config.toml
noise_aug = 0.01
win_length = 512
norm_position = "pre"
bias = "all"
qk_norm = true
width = 384
beta1 = 0.9
epochs = 43.9
warmup_steps = 400
Rows from block 5 of a small sound classifier, named by matrix and row number. Rows with one number belong to one neuron. Each number is 128 + 32 x the weight over its row's rms, rounded and kept within 0 to 255. All counts start at 0. Numbers have three digits each. After the name is the row's rms in percent of the matrix's.
After each neuron's rows are labels from the 100 clips, of 14976, where the neuron reaches its largest size: "strongest on" is what is common among them. Only what is clearly more common there than usual is listed. The data: synthesized solo parts of chorales (CocoChorales). In brackets: how many of the 100, against the usual share in percent.
# gate: MLP gate (model.blocks.5.mlp.gate.weight, 768x384), inputs 0-383
# fc1: MLP up (model.blocks.5.mlp.fc1.weight, 768x384), inputs 0-383
# fc2: MLP down (model.blocks.5.mlp.fc2.weight, 384x768, transposed), outputs 0-383

gate.483 102:139110092147109163145136149120152139145116136158102128096106136091119108186169051075151159149090153177066142160133156109171126134156115060149106064168156070073167164117138112150161100132150177153091108198114140121169159126086108116116140129115065109117135126125103118166131121121054125075106084138132145124154124181122120097137094093120109156145129104080132146146115155094161159203132081147107111118102088156142111139138197101145153133168094119105153119171144173155147090136139121130106174130121090132060189106119174169155096104093133160150170146183182087081126106143182130091235157149130086098125170089198129117124121189163170109174140159119193134132087135149176119127107136128179167158138161139072153129135088042113123077181172180170167113150153148135032120136111125081141112090071084126088157134149137156149071124130151151118146110119153088117108137083119104108143118160207132121130124113111121157191128126134140120095202131135158157081108161118103106176142179085142076109083109117106091084130088139083120099123140147153068180068154123079169078133094178094074127154091151152131127169096166108105120151128164144160140145136079140129121118182114131205
fc1.483 094:138167141176153136070119183114172103047065170139155089103175098107121124128121113122061156098149152119090104141133085114101155119096164146159142132108140092092118161153222148142153131125135141094107180124063134135150127153077087127202195105089138192126177095165117146098168100113132128124072137125081141144053116166127124141183180094088108135146054131129173135121176121144123123145093098159092128103191161172115118135105087101157144180137094160089112152157152134131115129095140120112110108117123146148116159183133106105057136159118133155161095160170121117165091100150130161159177123124144100141150107093104192111145194100163105141093064100129210160139117156100139083174120152156059155162177118210099141130111117168109077126101124154087115140070120206175071136107150174166152109171107097146131135063117157176094132110074175151085164187124088175073038177135100139137160164105125090150116057099134114145126122121130108104163146106106202074112132117099116124167115159094164129132111102094135135164140170109141109134121164082149130170126133143131161137133107126103162113144171089097177124154086158091161134170146151091182162101101147140104129082185109147126
fc2.483 097:137130079097102120156159120121121159094088164105188121107123104143124022186119058157115089162140065122115137121156156151107159126094124163138082155129106157160116119122128109094146089156142153100118120119187100187162164127132113162160081140112135136093126155187139125106114120102082106124141156174139098155101095179128153147105130181146140133157104145125147116129092142143136171122154151131084134120164110151109170087147165077087086136132131137124149107077156130116145089128126095132147114180218132121115159100150131127104116124098105150097175109163158118101181142144136132180151122146145161106132092081162140147132128073143176057170122137110144136127149133121153160170163132135115087113164126103111241090180076230150165105138164094140102178097175112080139120114079112138221084112079161087101062112187131108107104156134130200131123138197202094125118130151108126143167195216120119147108087117127199099171141171168122095095127094092083071080165092174153117163129154113111164089121117170105170070139185102088171120177147098157127092094102124070195066146144111130092074111095140157121130110130185103149126129130148104142158150144084117158073113165088148140
strongest on: horn (70 vs 7.2); note B4 (26 vs 9.2)

gate.602 098:155127105068155088154119089144118131145138146140107137125109083095110133124107114139136137073152120063092233172122109147156116183092160104159135121149130144138182149118130115082157139127141080111115125155096121084157141110143121170126145115146148143157149100062174133087094119143126088127070135091059107102161170132130147158067151136069194134119147107129096175110153065124090096148106094161170135149144118165142151120125114088148118133173161136123146098049153058171083171179137128060078176189113120092135116080155175147174170102153102124112188144069094048089211145180143158122131158105116113152168084108101127064144142113092171157103110162151156128154103081114116118106073129125078095114183117159108092120138201120140143102109161126129099162119148095120126133157121135130104148194180146159178119126153095140153129133095149144172166171142168165185158153164079126095141125140193152124055086108107104098101144168124175174120151097105162094077128175102207119173128098167191193166105136063131138091116078127129113130130183096111115130086088073111182181151136107125087094133120145165151081163072124115114121095121168172117133100154130183123157151160105138119
fc1.602 097:098073137179135108120083190129155089118181119114138092123180145158155145138092112104114075110048120111170138128171101085099090133119082159111092160110123116132139106099136073118144123088133208107123158138091141153151139130121084224143199150146108139148192155103110132097121104193150136151117159118131085121166111089167084093130132144123159157121142114149148170110165123097130132136138130113166145102133087133119141167126154142099195138115122124185179057129151125124130144108160094121154113080109103120087119110134081155085070185086106114143096131151098120138156110163116146114147082087170187106113141118137107129085125072102146148177124139129130148140129118143124136106150099161121122122075136107112069110122101147151104120099141091169130152103123105174176141126115084099161169143070141127119095127136082108124111125114140132123149151112092067075114135075048110170090160179154133159141176078149139136083094091035184201137167159169103236079110091080116095082152141147064112157080124158192131136087061163131062086152154144123100102156126174201171160140128211135125133076168143062150121097154073091196064128147126156107149146137111161158113102115176103158
fc2.602 093:112153115164134180122090149157158100117153154135138121085163125076137089188117120112138113102104150100089158103165189151058100188096142194160144182120125094114189195115202171136084145130107108147164094137124124131121127159124105110063178159182136111157108157135149113178099173151117118093167160147146123088166148108103138152111103146101144132100157177178064129148130082139127090120136082123100182167143120095139156149140067091138069119152086150073160118216139111185093139108088190148120104150107143162127134125128145106163133117056151149128087130150119181103113131141109170143149117148087156119157141065182166088111179140165167112094130153165106107124109095128155127149154116117163138137141166112169102185124131098099121125099115098136152135175154113168068113028134202171108113120135134144112166187144128104158141096148139127079095128076160148162127127123166173122172087145115171107179161125085128120163169152129139171155161148081070160151113117128158097116198155130153081104168177124109161112146122092127143117165164222163158098151048180086116180139109171183093166077183118141195116108129117103124107135145137068090167183144099096140059139091112109144
strongest on: horn (54 vs 7.2); oboe (38 vs 7.3)

gate.56 091:114085153129120099092097091156169150093129164095087124099086152109178188166186135163127128122120136097143120137081180148141154161132193102081123087090136171126116140095103145110211184125165118139129119105139150085116171157148093141105152136133128176169061172127100125153092162137174130148098085074090123111153194085128171149094101130127161119083121158186120155108101105173127118117148142105174107102107123111115093160129120171133154143139118076128122167142100180078129074125080141148112112145171145103146122138129079162187118097159082096126158189112159061108137097162091089084152159163160137142078087198107097109156071134125157086121113168148167155088119056138109083157106144124129167104173181178104129168070120146117140092169136129106170094125150174082127081166135172153151181152104115069154167158100161110115087109117158081134129161128078085130101128099104132107065035151182159176143127127182135050100140210110173171127155175121159088105098149124136092106124100196136122138105162143142085109135136165143145161124150120124166116169151162076104116085158138165104138121138174152106117077130065075181152126119161096179178152085123044124154096128116158110
fc1.56 096:140127149144084095091134138168109140100114075175146072127102117151143133186089160142109133162154078082151111127163144126111132095131116078171101119147110123159121124158183108087074095156096147190088100177131112135126115132094176152135205127138085118078059106035133089126147071112138129129152161116076137136148076096127132179108129108174184098147107102142131150148117104120155138073174122179134120178112131101140129101174182186143132135144101106107151129134164113149124102148141146114183158219079151201109183141121097141122116142145133107157138120106106163128104124082136152134117178153114134133151077152125110128103141077124078119107091145121108101103087139079132187147087057153113109116138132096147113113178082138129088140111033130130123146139177117143082124082117147074143087068123120151112175146134116111092140115081137144110063172131201109104145191163157170092102145144171161100099064126112108195141102136227156161154122112183100121200120128149121113138146169071120140184144196148178135124168136170133118121107165159184102074115162082132125106142175131061159068122167130173112153104111066107068095076109193120178134109080133107135163118084112136158
fc2.56 100:161139192100168124074076127137117104116154247152142119130112132104126111128156172146141089123154124109128155128153140194125089075108138124108125123178125155155139123149114127160157106070157110089117182151178181088128164159130170129087143151127107146109129120124107120095166138192132123129087114193105142114149103121138092114051091095167151141126132094092148105182136098107128170169088124122093111079099139107146185144121169192160143136162108139106188178118134122165112136152096095123090114096190098088120114120147067120144099119060163133155085132168120187112098143128144183180141137140118117137135126144139197122138176133070140145173114150112108163192093139117169118145164100091129166163153110145169110101062178154095165089083112147137145148112137142179123115109225164104128102105104106134123080243095170161127123108064144104122105156080102099154116139079153106127120116122100096136124151097127139122141056115119123165136148186066072144122191144152141099110180149125158138186083111114132134094095174151110136077118092134165123099082111027179137116153122108105139119130130127126100162122077170072115071078117104168111163059169179146183084119181145105185
strongest on: violin (38 vs 13.7); viola (29 vs 8.5)

gate.46 098:086125143131104154094121153088057164164127154095125092121114143172152135147142087101125132138080116054135129136155145077128158119127116094134153141081175165085136107087108108125130136128147173140041174169143170086111171134067172186118166082086164113142108095169095140105129163120057140145106122098174079132101155123119177185150155173168180106078144046126066246112115110098193178152112165172082162116127159140119065136112132122126147078098142136187140155118171136078140118121135051111110145113154099150106130117120155103148093010122112131132120132151114062140149115151096119143096134152152084152078107198213029173136112120193127133125110157149135120116137084128138118143069138173105156157205167112088126121164132164145119157141150152132132141139088207162135138104142097133135184090125099150084173159145147083064157131121143094128132122173153102166087097131136174097172186137135173183082099129154114133145139170086120163121087132154171100128129141175122094136136138102148135108114149140106129107129154161102153079123103153124125128142164101138169125155088063126169080118112144132136079129125180104132135119114148194155157118186088167119125156134112133101
fc1.46 100:072096146106137096105136097107075166194132108142113117168206121159157156134048144108146131148119193128079100174059155174100135117131110101102181158159158136130133111113146122116065120099076147090151133103197141058162172125115147155103098137161123107171119123100118186092143115143134137136099168108114163127125121063177127126126191107096108139055065123140129149119107129106105171082164106100149050079101076108136135189160123128099119094096081107144094115092174063091145129080155164109178086134143103145130124131150162124128139115095122062108140093129066146087185170123131116102114187175092132129123110161110085143090111104115130164069103122148138076184130119109170125221121196115132109098132130163125094097150185072111131117147123076139114192098107131109180133189101169183155138094173140107124107162122113154080154035124105132102100130073126126175169118125107121130112132165126112136101131167132121050183092096164108107148194175131101153125127098153101139089050133118087156169080125123132158137072109103114129137155134148113102111149128101122130180152184123140116170123163124155125043120133119145109060176128153121149121128158106175119037158119110109142
fc2.46 091:107080144158155194127171124105090163150124084083114152113090105111084110122138115152107154131111113120164209161126022074116086188149107117143169198097121131120168122107152146137107164104091101121171152151165114119109114152083154147117150108149184166150133117132144138154155132154141075105121087057161080137168098156126144135163122093152130078137168200155120071089087129114097078095106102154184122161119111201172136130124077122115161122174083133123178072068160121134144108082111095106148123111173116156083149135118110099092113125084124138187106156123080149083089105124121139119138146105095111166107166081103088125086149134164149093203120114165153087150113178135096168126092151102177084091150091108116095087167135132134128152093115100113153129117097156097146123154126103152097122140149079185188153151129099103172064150126174092173129148022131171157153128123148111145132118149179126078131136182133105150220155132117101146061136117079114119062130133121128097071130128135096111113202150124099168126117136127141130104110082181147107169151093085089178192161180157114131110155115119094048111135171133091176120087163169132148120086124216095117174164160128142143
strongest on: violin (96 vs 13.7); note F#5 (30 vs 7.4); note G5 (29 vs 6.3); note D#5 (29 vs 9.2)

gate.429 097:078080098142068125103183060109109113129165162119126149182068108092158122125200179162107111161110183114148084164127112123138091056137190148124111081076130151173129125172158099098113138087154133110111151111136139114202152107152085133110141165087114133062118128146142119137146150117090122100142184199091121123202110132123164085126120198064125115111134084194066115119139120134151175119159154179091129083135145132161121120069098092129121170139133117141110085095119081149100134075074179097132144143082126144156106159136138151163099078154121065147131125152151193114177197168128173144100177185109105183140107125132127095157141129108133133076144129137180132201196137088123102125115141167069112147123134123124136123159158153124090132107068122143141157115122138103098068147122083178158103123138147130114079137177106081135098182140158081141151159143157181155140149141142124150171163121094141170183133154075128159114145172129093121103112107185192143105161173083123105179149141116147125083115145194109134155123111137068197147116091072142117079094083156091168122090076188110099164117086201107144141169144112124092127124146104059175165163105080143112128127126117082150
fc1.429 098:092119151180099132078147199110120169101180119127100103111145120139134175160154115114114113131151141120125160136124064109170128179090165130135134123109105194129087143140180086135139110159171148081100140176128161182142154134159185140124210131099083075113176118157197123140139131185136157050158100146204126118148095094113113140113154129155093156144060115104175144139178153161153105074173151083089116114074095105103152081122092135116180078174145125132142164159141085134132173132159141139142113094155104121123166187113091105133094062163128120137139172109154104130146094186152183116139138211109168152116146123132105182118087130112137139095114153153139118131160174129133156144127139123093159046177172152104123116152116129132154132125134137158119071165148120140094118146179172129121124107123083091106141121150144175092111076109127136143214194113079101153143124083179069040168115163104137153129146133138165150145144172132063135134099098135131144142092185111072093116158114078110136184151139149200086156109169108111172132157125129142118088157074211078111064054049102151161125179145156166107181147141107106148161073139127122082111132111159190098127104137089132139
fc2.429 095:149076075048126130121114079141143130075125143095159120120150208125123137093155169133105154125157129097153164135159080141093153057135120133109103122124125148127128125132067122141143149144163151185170244130128106106139116101137153108200095073118148099119167140057126099100111099111150130148192184137135127061140156171154132112130112068118096117157155111103115092091132071139132087102089084103090166149158112110108119111140161170121116057122128112086189059158222080130165146127056095098139095181191060133125167127075109118109102105148158125130108103115114147152117125129127090076097200149128133123105117165107127123163112127135110136152129192174146164125160133157100119154138158166110145145145091139169113089110138069064091145047078114162151076159101095171123166075112107107121098126122161170125155112114134213164163112134134171098165152198099110112139161071151087113089126110104205189110161157119117092153065114145144112116138129112128112174159127134072154087108104106137117121110137148074128151133142114123133116103083128116120095159104089160163124171109120043178130136076140135134112113149120129123156155141030114111149065115106180124073156179128140097
strongest on: violin (94 vs 13.7); note D5 (69 vs 8.2); note E5 (36 vs 8); note C#5 (26 vs 10)

gate.284 094:161132128143132101136099139082150121149118044105116118169139143121117122198159089074202146183097068047156086168151108102087149112114117103145121173092089119169135084124152090082105109096135116146153131116116148169094132130097171097105173101139157163140110200051139147072143169178198132093133147083094135098160131157075135133081123158156159117201129137091161142139099146145145144147102125119127117152159137114106092094137055129117146087131186162156173155111099175164149164134149142178098131075079098060129147089111096100157103174101078151165112080137130136113117157142099159171105125143152151141127183196114140128124145117094166137114145144066097162168164135134114112071117157058143149125093130070144096161109145121143105079139199129139208114127165172140145144115144102118111129101184172112211143123175121155122097132184120105158126154121102166150127189146103123119117146120117112115091094144132135137126166103181118118160202136103148151104100126201160087160180099084147125137135133126102162083133163171185133130143137138180105157116166129249078133087177181104134116151107080200077066106089090153115096113121100100136133140115157139162134148125111067123
fc1.284 095:102150166126141127095132073072147142132120217167120134136151091103128189121138084135172129131114154150183088072121091125122130141150119103120136160108137139171106112139099103160078135084129122104159094102155163148076105126095127127104110134172143102118117136161143067099132200113090165112123148113155168082134127108124134151112154131105152146179152128168119125058184093030201177150131171092101088115161136117161105108083145123097105146116102121090122155104123154159176136136105106138192168155134103106139133059112145103161088142149148142127136176110116123104095080110191153063146153165162121124109184195131111125131136099071114099092102064158157175119153128159147153109129112076080179086182124133098111147077042112108071106128155061164155137186129144141115106106122091097141132131120109088099160157135140149080132069132098129140065134122108166129126093142090166121150098051152096150087134076092168143097099144053105179071157122098151069163166095128218129145108146104158103128120117143111103083153077068087130108123111125141142113123108139155139166093135077082165109140132051069109168143179106111050103107197174153096142148156120137088163185163091158155
fc2.284 102:122146098109161106156139172111207139103160140148132144117143187087132089135125080105108130124113039186115115171116087076104137062127149103164222084161100121137134174105054128131137148112116098111114157110142108100109134160118163185087196133109179163133103102200095109192104176134117147118157149137119103132131102133111085120097097158091124088131135154123182146099172088119161105173171138151090117130113124121092175165108163150124105142131173128142071100181195133151135142151094098170092125117135128109084105135147091154080128151146126116139159113039074151124129131110057130111152164124158114160141137127116142119180074186095173116100155127123142140094163150108114139109157119106121129043144156059169159138116127150133120103060134187128128126124172156133130092164108139150140097168073143104112124109105169103177081130134135174101135116179158092148135188207204165094102126102200155069120129132109093167097129148139157166161104121093115135079162205148158109119126154091108137147151152142132103157096159105135133084147078115032120135084111178178095031165143121123117216153116110119125175191135094169160098148096106137186172108147105117165101138127143118108
strongest on: horn (25 vs 7.2)

gate.759 093:117162083187111107136112155187100116072087134127092117121038156116151145132104147134103151165121142141126058107087163097102165139134125142140151185113118122083180092103094106133112130126143089155135146174068145075089154089133074109125194109126167139144041105119128141151106158108117151127121120116117093089102170109119070123194189144150082091176150145094183122136093121117124098106105200071152179134137125130160128077160102109093122131209107140126119147065098117172180129098135081114153093134119189118122084105072159102061051109164135137125159146117135110095126044104089107104136092074151113154125129113143141108115159098146112091100137183126092128095078170134116163065060130096113089123132140138129153155187161134109133137062114059131116099169113090110077134173123140172140125119158140133145110133117128088114098102177123097139133114179129126102110119134122098165084105149174114140133111133149141157138157165166177161088107113160075098164141182110155160112153160107133130155049132099096118161125189155147120110147113178087129132096076123095141108158129039108180158172132203143148141230165109142141172156090122179075139124133154183146190161180121159141
fc1.759 098:124175131165133167159127119156119166123145122100116126147126168163093157132090133123182145129108161161104091122115108123106165100172115128174158146098155105129087101086140097083131185163101119147150162040110151193137079111160146115090066128122123105140121125150061126123128065156149131101080115101102105137144102158099175103099079184087148130129148145154199132161105109070112049130132155072091147073099191121154149098103123162150146099112110165162210129137166172136150183129196118187152093110088142121092160101105154153087077142115116097140108122187136185106101090117161114101124108126158107090142116209185079159134108075110123142129137047147123090102153083133145147099116121092147170159154125143154139174139149144048151067133083131107148142205089112132092126109185093090070210136080115078158130132135075130173124107156127135145122124143108105110149117101092147089097100079171090110122176121164114102167153167112099185154103092140153111167180129086155122093092115224145132166149120132139146105122154139112132131147138142162117131094121126087090149132130183068080162217169144095155128099124119121091169052116113151077159141149174097186165145093099141118
fc2.759 096:122116184184109115227123162093098120112147130109080149130130109144088108148149123151136125220155201111092178112062084140105021129142161135156163144125115115163075117168150171117124145162076142115126159127136066167127096112095124141149066119151153138146079181149148176173154147128145151141125168190116139135108150081147134097085099159104157101158101172096078120137138128151111124137166139084141130158102121137105126083097153167163094150136201193135149069152150165115101166071064156139146150077128143093101165100148085140125134134102138133137171106174058075083121088150128130163146048125083102122122113054143184142124104148124162105074179141207172160115157140114156088163125095129100133171142097164125170164090155080082079161147125199119155143163151101130136143129113140100126146163081180113106113151156114142088133100151149133128118139152162116127125158095160158110157122090178108117174111124108111159167175136062154152113132105138152183135099188127155179115120106115147116116094144144167161166161137146070102101137104163105127154122067091189076166138109096163107111208151136176143091117103115082185053126103097075156096129146141150135121167164097145084
strongest on: trombone (93 vs 7.3); note D#4 (31 vs 11.1); note D4 (31 vs 12.4); note E4 (28 vs 8.8)

gate.361 097:142144131086102143157210130099128122193077157091116107123163154145180123143193105116164161157108116116157184118126147112129132082204123126189113144105150135107138092149123120107121162183143150082156173100080121100118104108164158117101073148061144168138109123142144184157138143126118147144134101123104150144108095137125113158127201106112125145096126136129139145129191135112129104129165111088159101168117118147163125077158112121121156135155135154174144162142120082148077152110186074131166184197171115151157109084191114112138143077119077118159140158072171149120083208150079120078113189113172085180165185139105131137149136181142130173152135131136183150094121124102150145108080124086079164085161112088077119155075147138128140119135108166107131159082094135147132172114127181155143061096193120097087136089127147131109157131151128059120090129095166092160119117172115114103156139190153106137144083062199094162216132130085135120153097111210156088114134085145085150119142112155195130125133136151147121144142069187105073154155139122120144098054103124103117169152167138144131150103167112076173178114124106144061143132101135063182179067161123108155174076085103153132
fc1.361 094:115180215132130088134197138123166134197130091102148130088152136085152103130137134099132128115150121203086139167126139113146158095160160146143159101114066144173176166111106156145161164157133146136101121148107161120140101149170098066190108114173117113119169155116117165083149083093104178125116112103119175160124103163149156178114078224138167199108113091137103093117138126152087064141164144149127118120109123186048130106159198176159159123152156094108134150182106121121088089112126109126071193111114086132093145090127090200093064095086175102109162123142121099057122169087154125143120089113119158132114086087157109131128141137141163090170182117094135211156125135092148121111097077152126091093166142142167153077122123094129117160110099122147128175160172135128088174147127121121127182041138148107108118160124097124117147137153088102061118119109129094123127132134140128160157146212084086114183155157102081090190141138128127154124081146153137160185109101120131139096131099123022116100100123119133146157130143106113162173102118100182179148153130107128116146104180181051176149173164127212171151126121126127179098108137121086119095142099092120141164164167117106140
fc2.361 085:180111191150158104163148141110099069104107156078167167175098098150117080167146117124222124146163180116110112125092163128122189149150148089135145130183115127149162133150197104120097112153182110162104073112157141112145073104106133171163138110139073122128135112105136123175120170095108117133158170123095132107085172120151155134120122102127086144150200175111138129138145145177129140114107096145130106116070069092119075141155097101109121145118132158054170063148164072128153175073158103127158146103153105128177133166128102086146120136071164140175151142146125087144093084114152146167116139117126130084091146195146135110086128168114117168121159107093171141131097104140086097126081106186116165104132145114102114152070068148145127100154088106111128085135088168121081150131123107174077192122090105163117102151164030113154154130153161182126136128130116037148130172118110184100077177158048135110184158121168193118183145082106146133149101104183200199150151092100095158129096114062206109123203118173099145110145103108123121195103143158145143111122140116145153136151110053123114137083119155105134152124134103084069153120145135197092145111118157097145145150121155154136
strongest on: trombone (31 vs 7.3)

gate.291 097:092077124138171113090145109112093120106083115101084081092117146114145131104109126135143122074072157116133106134153161167104185102162040184138167165154144119152130125172127126115203155141114150119132119123054169133108159138128118070145076150107134163077125140174098107063140140117179128135112131040131093123101148120076118129160144078111109184155145149109134095194116161150120116143105163110115105127164160140117129094103118150136139100139123130206108086153174150142108166120117109078058188133111182098118093187173107098075159091125094170105168150146054141130149122111163094097166131146152164113103184146139168144096157110117090198120152133129108105118119126150187108109071068125148050151128114119148134083176175090122131109122110085115155092130148100033131124157144185165209090122103158117096171144104137158120112114135114126160123138112134118089090109130205111181102146171117114114137138069113095092149101129111118078192098110133121107129073144119113180131100136166150166105101134104158147152106216114169164150136202142091142120088142103097094190161176179134106130107129125192116121137193098074139120121099123098061122132186100044168127098113117128065
fc1.291 096:115040106110085098085121107162125129184117169148143141109133113135176158142052125138104105116040197138077135094157155161150143145121181173127096139089147086120139167177109177106158171117079142096143115118159110144118161112162129140179120157160140141154120087137127154167135121157166101138108099068103146089177121116147149111173078106096111114102129145139127128145088131089147189091096144092107172142148176093182101102117127104088100163161110167126065128083113131122051105136118166113120148127153135078157157088116140079129160103135113150143162142103160124068135130127144184152174096175157135146160178097162106124151075160190093137137126130106106205109185145071096168117177125063089125130081084131100170102124150128184136147104095097081055129164154080156112086118153128102131161117145161182183170103156175162146110146126128120144073170119137166150106099116128150088180111195117185114159116121114216122147112128088087171109104094115178127121078116128150121083180171072119144150116104106148116087108162153135154135122126092161116064106072104102159098144080164135108110143061048149165072142153187135148068097167153174117135159099145140104121184139167105186
fc2.291 091:142124154111148190110074102145130155056166167120081148095133148055153115152118132155134158171160128126065140144110172125154090036134097100121134114165119155144203090090073112160161107145094148149080149086135107115137076151152164241097139162108133156056099120131075101053170092166138132190116104191135123079101160135113065165136134106047089127129142155064138149140105057103121120145101158166118083132128158170098116143116141095137131166148097144081148159143090159086166109133104129086106183122123118149170110129119205113117085170140103125086125080166059127081125139188143123142178086142159082138139105108132116088102116103101130166147181201131079097106057187147129137145124111116086132146126141042130174094098114124108133121191099159080131132101128114112115139138104124126112052094153153168165193188130107138148123104144108108106106137132147143095105123113095111094124145146114122155134142142140098141184170085082098097180093129114147090058133090120148120184129147118124124052149121113166119115162116157123129095139136105073152111076125068166161140108116118133150102080135122117044092132137110115116141137162139103161106138061140147169126148160113083189
strongest on: violin (100 vs 13.7); note D#5 (47 vs 9.2)

gate.467 099:120140159133142113115092128181092091113057154119123164127134089120145093159081108121115174118106140166117140078102080082122159098119160145107174121150131110142131119149153106133155121178130152134127158134137122110190158134175152138148158109117209096119167173122112093183184233123120146181123090110181219174157090168173172150140081126130174125103209122183149185046132093123094125140118063093127162112076124141171175142077163125091154174135159097074104126141136107135122144133134131155102098157127133109110185070127125219184174117105098140113148098161100067154169086133061119122122194129104121127173108124134135099137093138165131078071128121066086141172121155119112101146095101137122152053159127172105117162104184120099161129140113135172055142130101104146134098085172112128099136153171145169146136168122145136096153101168166111117119124148144127174152151147117099187117126161174177106124097177174144095103128155132145103107197113128118084097096156144163124137086097154142103170141138093107162179135137089163151130066142140123083109167161126163179180169094168129085069106199174136160122174087111147177109082114120075087130101179136141126154099132128111184
fc1.467 098:143139140150173144159127086117165158099130113104089087132152197159145141140147143153155188150168072131121166079128137176141103184095158173145137071128079136138109138204158125153122113065128121122109145142208131170080121128107143176153128149076117153119162103162106103058157159086167075183094156170184134165178066138134115094157143114154095120156167112146126154204116139077114175152129130123100155130106152109136117113104076208154110098113180057121114178168192086097091097099127103147114120154054143167151036157132127137130105103131086088108133149119139128085101174051138151170129161105109114142101132129102138145188144126085161116106127111146146085102133139129175125113146157169125154159059116173148098117138138128127092092150096111078149138088106141108081139116151135179121096109154158152145160073047118125089124091113131143150157145097117173151130143166089137112154191126083101146166115122103112188121112114201171183153099055137131109169070123081140115121155052094129164114106129098119118127146156089080036104148164139141110130045082107150115123155114174098134154155125114107140100143157161153098031143106156109149142090089132156171127120089090115151
fc2.467 097:106165161125081101150146070095114165125102187133197123105141185103138167166117085137115142176129114133045107139170113146145158143128098137126157103124159077110170126130142180114184110145136079106100172129109118158121158101203139168137112114138122176136166231166119124145147166106148082114167157149145135145150117144150183086152141078142148118133134130148109088102132083112120128103108126148101164177108178091161183147126123134135150160130191138125169165132127143076118124121132149127154070155150159130102061092113207170120169096117136127128116083082067152090120072100114121154106176084081115125186084092161128143143135138173113146154152128090111176144159200126145108181127114161140146080127089119182140109123139146116131115188107139116071165154123093124077165161124175132115000143187127121078092137085110132181095086134143136222135131222102074125145105100132154126143131192133167096114081127132159222079100137146063112185145121117115095130118083125112098098127153126101106107113114133070121141139138134146146121181105150128163080103121064131101104167151049161161167112170099130127120153132088186108110053143088123141111092146111159100091140113159121123
strongest on: violin (86 vs 13.7); note D#5 (30 vs 9.2); note D5 (27 vs 8.2); note C#5 (26 vs 10)

gate.145 091:096094063152133057069185167180178099096122097116143154085133133164150156066161142136098144128139106140134077103177133120173102105110114107113131106120076155125089103111104140073140098117177160154153060166176130140148125101176156109088122148169109144111140153130115152176123142086080094160188113121104139164159130190178182108126116121137104087125092166183107135115099175104110165165141111113120151104121095135116103128092132142052158107161121138185149101117173158096117125134143132195123162107166091095106152108094108173150099094144171201071163168101133164075096120185171080159141105099085094165162152077144090090137134168113173119082107162169088105170130175090107166133147152128107097151119148095105077143105178141119072138135149208146083070150151148102176123146072143181108156122124117104119179125125165105118135148137121149202120152073122197149107119159136164149133134131159160090089168160078142175154156066101103123096104150079160099141155137176166149183151158188138082118107063153197115124156138164101185132124091164111155143094146090101157167119128177173112104154141090141161154137066090117132160119073148115101041139162093142081135124135098120162
fc1.145 102:106156171108122182102145098160087116141135160182123105124150122162131045086055174119131157111130105108150150171128070173192088147159141093113142086124121190151137199088135126163147116150128130171150128143128161128139090103112101133161084131143084140087142156191155190146103129182170169144189121123126144111143097104148122122094124134118155144139112138106199139125135144105127206129108140087118150182123130172072125139156095160165082069139200172148160178133143135102168136114188105117112164109148104131078086067139131139113161155101092145101201131090094113116220128106149114120064140113141132098147116164128162148147160118158126132134189124094154139116129103122130168125085175148085060102152117114138097136075150166115094088137083114086094126120113090141185097108181111109141195172060137132118160156115107099117147139127197096137126099134169137114094111138103090092114154153123123191149075127115088152152198145119140094108085091141148176089167123139129079109123112128142133116075153122070030116198137096174186088144157069161107138100110077150131199170093192083159100119187151124079097098064151146158145094128083100116170151125112097109147137105164084117
fc2.145 094:070124058142178092083155147138130143173145067090120120104120080122092093176137059110108073134169126141161152136122154114075097118132105179164163118123137100181133072153107074105045083134148076159130086195120099096128111175161146093057199114120121129122106081101102177186123100125109110118104118137074131129148071113101120135151122100115119138092117179135130143103105136117175082157156109078069154189092123110183175117150126066117121095076126137145203093199114124153146118155130160134117150088134105105110099138138126125129124145150164108087143113160082125140076054123197090086149097116097164083084119129155122144178114173139131167090192114193185142099122130101136102146132137126145141200073128107137153110139180194129151162130143124136110092101101095165111110165141139102109131175118098152111112149153130115086133128150128136082099094124162063128109151128091119144181145076143156075145141123108136147099107141122115113211173101134165121121171117125107101185124125155088110184159107078105125086195145065118141161089158116094111186182100155172153136135134101143198137147120124161107044132136147101110172099097134172140106077167135167128158173085079059095
strongest on: horn (62 vs 7.2)

gate.82 098:141142092118139098104162082071078106123160124110108154108123130152154115084188120101132152164142190098153106000122148112138067109122122144172100153144137174105122150139158116126168060114183130159078115129125084059070115137104070115123078121196101190136075075103153147168151154113165135162157158139190139117152111139087153118130123137128171154131071111165117148146112091152132137124139142116110131146149061149169155097056185094106152139106103099098084132169095121120127121058132096093171148167164134127124122118149145174141109111175083135163149138178116106147085119127091152144159111148179125116145141106109143095082105115139122189174132119124128145169137136131107136131114149137204160123094100134142165147163132084133139085106131117153112147136148120123182149104072130090068072121153112161057135080178136132062168084081110187093188094155111112123161132093143123140134156078176126164130118062130126127150180180070143155116054174143147109124109156108133152128121119201171147125167104108073076113086116177177097079126086108138111139104138143141136120127079000127110091172150120144135128166117144114089133163116170118070130167137091131171130122154096142198
fc1.82 091:136139148127158149104157107149151075088137148081143171139190092080123165124099118117126135099152148068150094119075123139199171215138042108139130089148134154115120124155127143129192093130160159188159152114107115138118136160116143089194085149109134147063099205149133182177116165057129141103163159131162176140108128131154186146219100168151111136132167150131132183125158090107138092086137118106138102117126107123131139109151125094104136139169156130159118154132119125154105116085156138125153138204142049097099104104091193079114146110124177072210165143125068186112079154140143149140121150131145082068151070144169183130139103171093153129122185098147095139157121102136110107128119149164209117087161067141114092142127132198120206153135154151150094124127112143126131156104181194102143125105135130093146134173064140113167165086104200176106122114123192105176136157093143090114110084157112101106128110104124137155092165124154154137152089120160160107177143133184087168139137126140160091138081139152107166110097129190134111105068124151111122092122116071117135115084146104161125158145125187146094071116111127136074140197143147150175177113108076094175139154174109106096
fc2.82 103:142146146196159113132138141117103145173105098103159142120140116152135180126137093109126123084084140135165127141118081134149185173147108129151092094051099183103165151085068059199142125128134096151164186104145095192100102182127071178176167145127175187181105131149152129097106116064152097156108087144093154123099127127125129145144103121058100141129132090127075136143166129151101107098124128126086097128112110145151158137149083073088153113136155110142185209098151110168103109131197087066092121138136137110132176081129153119196158132130101102143206110109100094160141190190093092098175149124135102099127135119110138147124162095068161136108147103158210149141113118147054109106108126129091138131189145068107107144079137162099134172118182128141158146116110162093163143091144183163143156123110120153137135100122159035120092133159180093147175047088180153144129176144115139111070101160066125112156128121143147155056081178125071143153172085111170113091113136096141127102069109121119150180134082072144098129146129159138160133113127177082107168133140080100111115096179145100169133141121113103127128079152152171076102116161068174064155122129124143090095113122140139104
strongest on: trombone (60 vs 7.3); note D4 (43 vs 12.4); note D#4 (40 vs 11.1); saxophone (35 vs 1.7)